From a checkpoint of a small image diffusion model.
Model: 64-pixel images, norm layernorm, moe top_k, num experts 8, patch size [4, 4], layers 12.
Training: adamw at rate 0.0015, 6500 steps.
Data: trained on retinal OCT scans (Kermany 2017), 98430 training examples, 16.9 epochs.
Rows from expert 7 of block 5, named by matrix and row number. Rows with one number belong to one neuron. Each number is 500 + 40 x the weight over its row's rms, rounded and kept within 0 to 999. All counts start at 0. Numbers have three digits each. After the name is the row's rms in percent of the matrix's.
# up: expert up (model.blocks.5.mlp.up, 8x256x128), inputs 0-63
# down: expert down (model.blocks.5.mlp.down, 8x128x256, transposed), outputs 0-63
up.31 088:440505477527499466520537494458527457572592523504527486536496563501425563500549506498500473524479478493505544479442543477477446459469501459490449498463388507459498558478451513545489465438550540
down.31 102:568507469447539478396461486508590510454430536517512475495408500544507577470491456487569548560490497552485543568483499505566549528507470446519420494502460585525493543499419464449505499521456566
up.32 084:529510426487508513475485517387445533539572510555503450589520512491481604492463495560503502496473476517493493476562523555514506449480573479521464477433485502503465486482442483445542468520464549
down.32 087:511464453491518529488401493461456500502494511498457500494472479494488494445532497491459468394496500538513446530511498479486467479504523401444524498534508437463547501462536496481553513429458499
up.33 115:522481481471471506520546443524473477518510485510522474468535445519522526526575464467532522509570516544502507518509448517498454481577476557458453474477522504584410486490459587400498543542446457
down.33 100:479508573499447496550533599534529504476494519542477409516461529513508507457469555517418492491512550506506505570457537429477562540527530559490427523562538531476471531537469557549546533497488492
up.34 122:509516510510480479532514551524541472546461546497485531526495470477545530502555547521467519453528481521489560530438412508528514425509546459500493506511514378534526553506503526511465394490465405
down.34 119:468499512534516523512580504537505489515474525506496494429536490498524587451549468496493525539430488478419517447475466521596454492460412584479522481535503491494402484482461482458504601491503534
up.35 082:499499455517529505536482541578485472498582463471512483475496480480462579487490482480500492547524456458501560482479435484545508518461491451434491476475526494494474506432518505445506490539514489
down.35 088:474529556500428565481546486511449501547467510571560577503527480435501487475489457575509468494511492494506433528541476487529606495460474469502544484519510477545479504443570529508555528452527537
up.36 103:562572472450472498542531500568615493627514552552527424453494511448533530587502536492466518489565487548540492463417439471484433419554444514499494515446497425580472486491451483494490470474576464
down.36 099:426549513512449478453499543524459501526501552451448450508538503570480480460586433459518480543485468450477529484466480513446536470481538471527520472543499552504468524479484466397504512488561600
up.37 093:506548503490428459496488480517518525528472452557529466500496514560473542489551459433395576488533484575513553537495467520449453546506447476530460508489572523427463447443454524542428520495427461
down.37 092:534530519556524548597532506471477542563343505576432519484542500496439568465575556582413571518482460568467461501525459464477527532433489473534539512489442505504494464447442468523541489469521492
up.38 104:520512473475514502522560498562505529518554501569511485448506498470503536545530453432488521459512497535414446488448479545500501495513390531471468487504507470494468473453503552505511494508483578
down.38 106:546560518482567599509465491521474448462435551508476480494450516481553440529471544475530523459510524459497416594490562509514509484425488445485506513495486486461477504489471531445536515551466525
up.39 105:472483504507482516511577496604519473530460368437543520444520488429508501487537566467475471501536491485491494518438480443530485484503521485440467476572499463469579548470479566528444426507487480
down.39 092:472495579499477552600531516504538508453467453564430545446491510498482501500542455569528499521485518508531456558535433547520507490498494475559497469540472490464500524562504473512469483526513466
up.40 094:558606518423454463545549519520488593482441549484501492542508452485568506460464524555542516510473481505482496516465483494457451488508500492513496509474534419526483514529507534527521481465451514
down.40 090:481493578519489496495531521556529533548489526509382503478550502461497553485410514576511489475494466471469527467508458504458535454537462552556522490461437456520549565449526444502480480399549543
up.41 094:514484513524471510483529516512426507532482481546506462576551494463525552482418423458597446493484458493486495471464471431441569495495567502398461441490491537460471592446473596509481470525453502
down.41 096:455490517443468501521455490518467433416463542587535462526424485502454536459484562479516507563464539485412457456485528500506488493540544538567389501473494527486556509555450483492467522509505468
up.42 090:505479470547529548485455507493419496562513503481558462516540501446488486492550445492528494511502472468503519454505517493576489488521478486463438461512540529543442528464520484475555458569512499
down.42 079:522564561451524530421464499570513502505499504546584576533479421465445446449507563522526505515473456523548474503559493508453544514540468545496527495415518462548568494494497499480512503495487500
up.43 112:558577527442465503480455450525503507522605516544480526468533538442533476532432531547540486468491533501500487500480487529511566422480526536477519480534536445548486437459488464423504525504516429
down.43 103:464519507530469458493520490539487456528490461508453507483549539443466551478432495482543525467515514407522542461462519480417491440507426445559525477544513373484524483469509441438501489483505515
up.44 127:509506516488504458525518376533514547482461499528534546480500437543426436499554479474516493455456534485522499529534508542476578478384488558484485496434499531440488539497515555441517430489519491
down.44 086:498506531489493549493452455483536424497526474530509540464476455500487485507520520463487451544519515496518551495491496506524519531559522556523538530499478500464433535532477565518499502506466482
up.45 108:482512572547498483436470503513438478539507461531533556505510504465463559496547508470521468556494498405515597563520546549560559505511533515417476470399495489483538470398506514467550492525513460
down.45 096:504505569459570425454546476510565561512511467500514445579515494475515426524488487524565523542471446518466490465539460529462479562522501501545488499568557541524507488472505499552464503536518566
up.46 089:518491488488534514528476494577450511528484527426531510484526454513541518493469511538513543542486455479465511476469479491452452522484494473377540409456513514511440513496461592482524521601498575
down.46 088:469498533513575550488512477540506495455530636529489567492495486488489512505464561488505474520477560488569477496534525429432546508474486461509430499519460417428510526504487542500583522442532497
up.47 088:561544480422490481525491488502508533582510505576520462490508498491520484541473516529468563519498499471478512526462529532452455451530444527499536505510529417520451440484394469476445497504597528
down.47 074:535466510530469512530533517532509450634467548554427438520494509502485517511492486464485615531510543545481498435473471482496517486521510515526444502459389449495506436505500455484523418498616518
up.48 109:476446502504492444486565523507427510466452414441513488540563478513535524500464410514561490486521487526531592537575488454516496566512486520501472476511505585531514565435514545572514500577412485
down.48 105:413448507519464426525497517472582494475499466448482451488511489534560559436470478643568450544484508461500556466473480499501523495509417480503534499460494494446471616503477492475465541501466527
up.49 084:485493526521518532557480481514510523552541484467500462517518542536464464532518478524479500376502523595466472469493525459456499469524477550511510478485454505501518475451447548487490510525549528
down.49 087:524519451431533502558509492472508460467457526427544505568529462504475573560481414529553577454532477544554479614480485531426567554474507515486466495542477508540569525478458473499504501482488463
up.50 084:488455498520513520506540540552427478501538460356532496487558465503533512459482477542542473517478468491484473474456476498499564501446550446487480440494514511501448510514551544496594503613513458
down.50 077:512535558449466590491479520504448432504449519600551599487510449490514478412529526410518495531508513501468392447528421508465505487501465552505554504430477517467541465508497477521446514495575454
up.51 099:506477551443481527493531458542409537521476498458498497541498517519468521519484390471549542506507509511468511540447386454500538473456479568486525489478482526484474510524534571503442530499515529
down.51 080:431522589526477540580561517534497505497465479561486567471478508498453534507477531504534531411525522450569554441464521522496519470534532498464465478577466454516497503457585513543574467498520507