Weights of a small image diffusion model.
Model: 64-pixel images, arch dit, activation gelu, patch size [4, 4], layers 12.
Training: adamw at rate 0.0015, 6500 steps.
Data: trained on retinal OCT scans (Kermany 2017), 98430 training examples.
Rows from block 9 of a small image diffusion model, named by matrix and row number. Rows with one number within an expert belong to one neuron, the router's apart. Each number is 128 + 24 x the weight over its row's rms, rounded and kept within 0 to 255. All counts start at 0. Numbers have three digits each.
Before each expert's rows are labels from the 100 images, of 14848 (inputs lightly noised), where the router gives the expert most weight on average: "responds to" is what is common among them. Only what is clearly more common there than usual is listed. The data: retinal OCT scans (Kermany 2017).
# router: router (model.blocks.9.mlp.router.weight, 8x128), inputs 0-127
# up: expert up (model.blocks.9.mlp.up, 8x256x128), inputs 0-127
# down: expert down (model.blocks.9.mlp.down, 8x128x256, transposed), outputs 0-127

# expert 5
responds to: finding: diabetic macular edema
router.5:129147118153099139134118110141107127129142145105136117113177130127086120141123144105121113107135110136136149142119123170109099107121120111108129134136150109086111122171123140124101131140124111157108069133100107085112087100138117072092135079121143115139125100147119135098108178166112172134154175087173130119179107108162142117139119129101117154156101137161186126079117102106117162149130
up.3:090138126153152113129119104103134121132118125135129075110103141165162096118169119151100107146142163145085100136120104102118126145171099170157120103114096097142099168095118125115136117089184129153158133138135094128100147140167140126118120126136089117150173105116178117124151144138135131117124102187101152140123110114146088127131139151143114108100160139152139137103160176127140140118071
down.3:091102131139124142145117145132134163112163133089114125137118123066124166166149115131146174133123135107119118117117145108131129158094130158111087098151083151153113167101123132157130121110083138137099090146124119174143110118117106166103109130096109134128168112131143103160112147084116135134124131114123079115136120172091096127124164195117131068104120170155143121140130135112142101158135
up.4:083112118145106126186146166080104081149139102169157110084130125134118132133153163154113143141144142079111123140117122088085120137137142160116147093132089137088132123111126121120148151110163135183121130116185064127143124126134146136109117169164109130141142096129139112111085137120119116140125145114147155142127143119090130137132106158110121131146154110110130130160146118142153134096059
down.4:116127183142122112127098130132105164155162136085096146121155133137116154120117124092138145205129100127114126161130110136114135164120162113116140149143093138117115109133119151133116103182084113148146157152107144153127127122096118117174129097135177135126127172164114133133119148139157099138121147145146156081142157159169134145172129110099090117108118129111062135109136117105132081152132
up.5:140157130139075145125120161113141104115110123137141133072086115139141139133139087152143140093122140117146114167118123148144164141122151132101098088159131133155118130161143147124156120129155081170077189144117084119151118132140153128085139144164153118141129149122127145105081081096133150126137118105131135139121138163094130165123103107094106114093132105126110055122124113135136168105108
down.5:108162093091110146116118181114181133107128140116159130065114101136106123171101117130144146152154116128063114148121135124140136150155154112112146103076161115094088123144115129111085108069103141095109110154155105154133133135157129116146162132130122110132115108104137125154074147114128125151093111143119094165125108110108154112128091155115112143131122109153092168126107152134143123155122

# expert 2
responds to: finding: normal
router.2:165151128095128121148165138098177131195099096208132144142171161152166135129142152171122148125112106099124167115114126110106114097133121142124115123101054101118137126146130134122084130130114135125093155134148135089175161150136114150126118106126126117116143152106138125151092127091131150132108081144135096137124153136141127139120119130114119126145150161098156133145124065112133114112131
up.3:110107185157106126122118134087103102085125138133115103117119113145109111107132125134158127142116110131102143154153149146106159116136145136180132163178162132139161137144132100140136132079109127131137096102127105135140112059063151130135138145117120166151159121121157147158152096151154078142091127129109126151137119109093095113133142099124149092155180152142101131138120114161140105156092
down.3:103120122135106095141108103131144193100131123140144110124148134128141164129107128095088123097133133130128095164140122117131116109146155080151095130115128120131150140110134144142114129125121123079111109095121137148144133098134117152184120106137093140078133059122140117138105127074103075139079147139081170124140113092127136093156135099083124140138079104133111148145088098146106134136143
up.4:160138129147122109137147130089145142156160164141126122151129139150153123147093161165138152068124127144133117152139127099112109100118145124123066131080097067088121101113126108116156108128137134136121114169128114107171116108044097132113113140095133120134139133138133133114136131141122121161110135124130134196170128159128109106111186106102161132142143149107148120133125147165115156097118
down.4:165155115089127142133095127145113158155103154139100166131145113107129144109141141145138130122141123095128108114148156118138112135113143127083123137162131146124113137144112109141145117120137105127118153146145128109117089139054140130120125158048144140130138127165128104143115100120116146134105114099133135229107138160115042118143118155137136110114080135138133153134098106085137114117131
up.5:109130148123142103088150122158123080168124117119129142125141122132139124117146096094145149135118143122128163098128118111143151136139093160120086119127153162124112099071110120120163132102108162083132124059176130169156106099116097150197112112149114137151127127159125095114105136112158151150127078125094138178154130135129102127137153134107094115177138128130156093145129108125143133092123
down.5:097091143110108143067128114132122173122145145117108111131115139118116150124117093104131110147129099159119112167112142125121155090140133118127121142148102090110118129102151120115124129165127137136148175079143145161128083171122140152152122112147115108115145125105133088172129120156120155143141161128161077119124136116126168118133096086123113159076059148140204127132091117112130130109120

# expert 1
responds to: finding: choroidal neovascularization
router.1:128098087135127200170113145124164122106118174100108096160142140138139139130120108073167156144142151112092083108131136113096139141123140093125155136143149090084098183060109132101080123115100146093133182131135138144131155112115150154154119120126111133143116173141144112129149113122114127140129137121128130107123120142142138147157110147139126108181126123151102119126145133106151175123152
up.3:169124110143109126157119121110159145135152126182134164132127155102146126135098157153144122075110150098124131139125133074076109100102150117118109115155098095096158126127107140159136082135118137177096093114148134090143107090157100110129110094102149142132141128094135105148129158168128144158140118155107122162164165089141129148109132067107116125120128137100116140141138176131104098128109
down.3:147088160154124136131142121160131043098159096055089161148140119138118143103107126166122130120123107141169134114089101127141085129127080116109098117107099123150141126130148106098146114100152119127139135146116145063121138125158121131150113105163141127103124112159151104139172119131137129113107121090137142183125113159153134114179116129150115160109090095119138134120147113149127132106119
up.4:087119138131111133097189118127068101131136109175133124167112153142140141143142141131132151153123095108121129172116102133120141118116134129090070105079144125134176143136133131125121157133184110119143107064144120118125119105152137115113116190094117141132133126156147100110142135183114101102076165122110130141107157144086096141124125113123142142145164140141131105117098144154118156106128
down.4:072147084136121128078093111140143155144121135087120094087124126123151106124119114082136118143141104085114095137201126143118131130136145125140111141131105142140130121177130139131099150170116150125099113158145121101118072111143128141140119155116141149136126057151112105126113131110112157126138154118119093143121121055155110126089105142135126130129074113128170135160094107130124098125141
up.5:106185132117100121139173120178101179131128119153129145094112135122111129159153140119084137148119068138145135137088104133077131125141085155144118120132144120148145067110111107152148132119137124139150139151119119105096106152127113107143130117153152101141140110135132161097154148143110124078087044126158139127111130134085120122150122129107125145122112141139165126136161191128151128135128
down.5:145207153149095090128164130150113135134107160102125155055123107109160116108116107122137089109121158100149150152139120138145136130146102146140153126099123154123111132130104130126130151120139158188119125149160153165131106157122124108153139169150132116132119078128117125119111113052139146131109169148132138132112132121106129108098140133095123127102135093132101136125078084092109110121165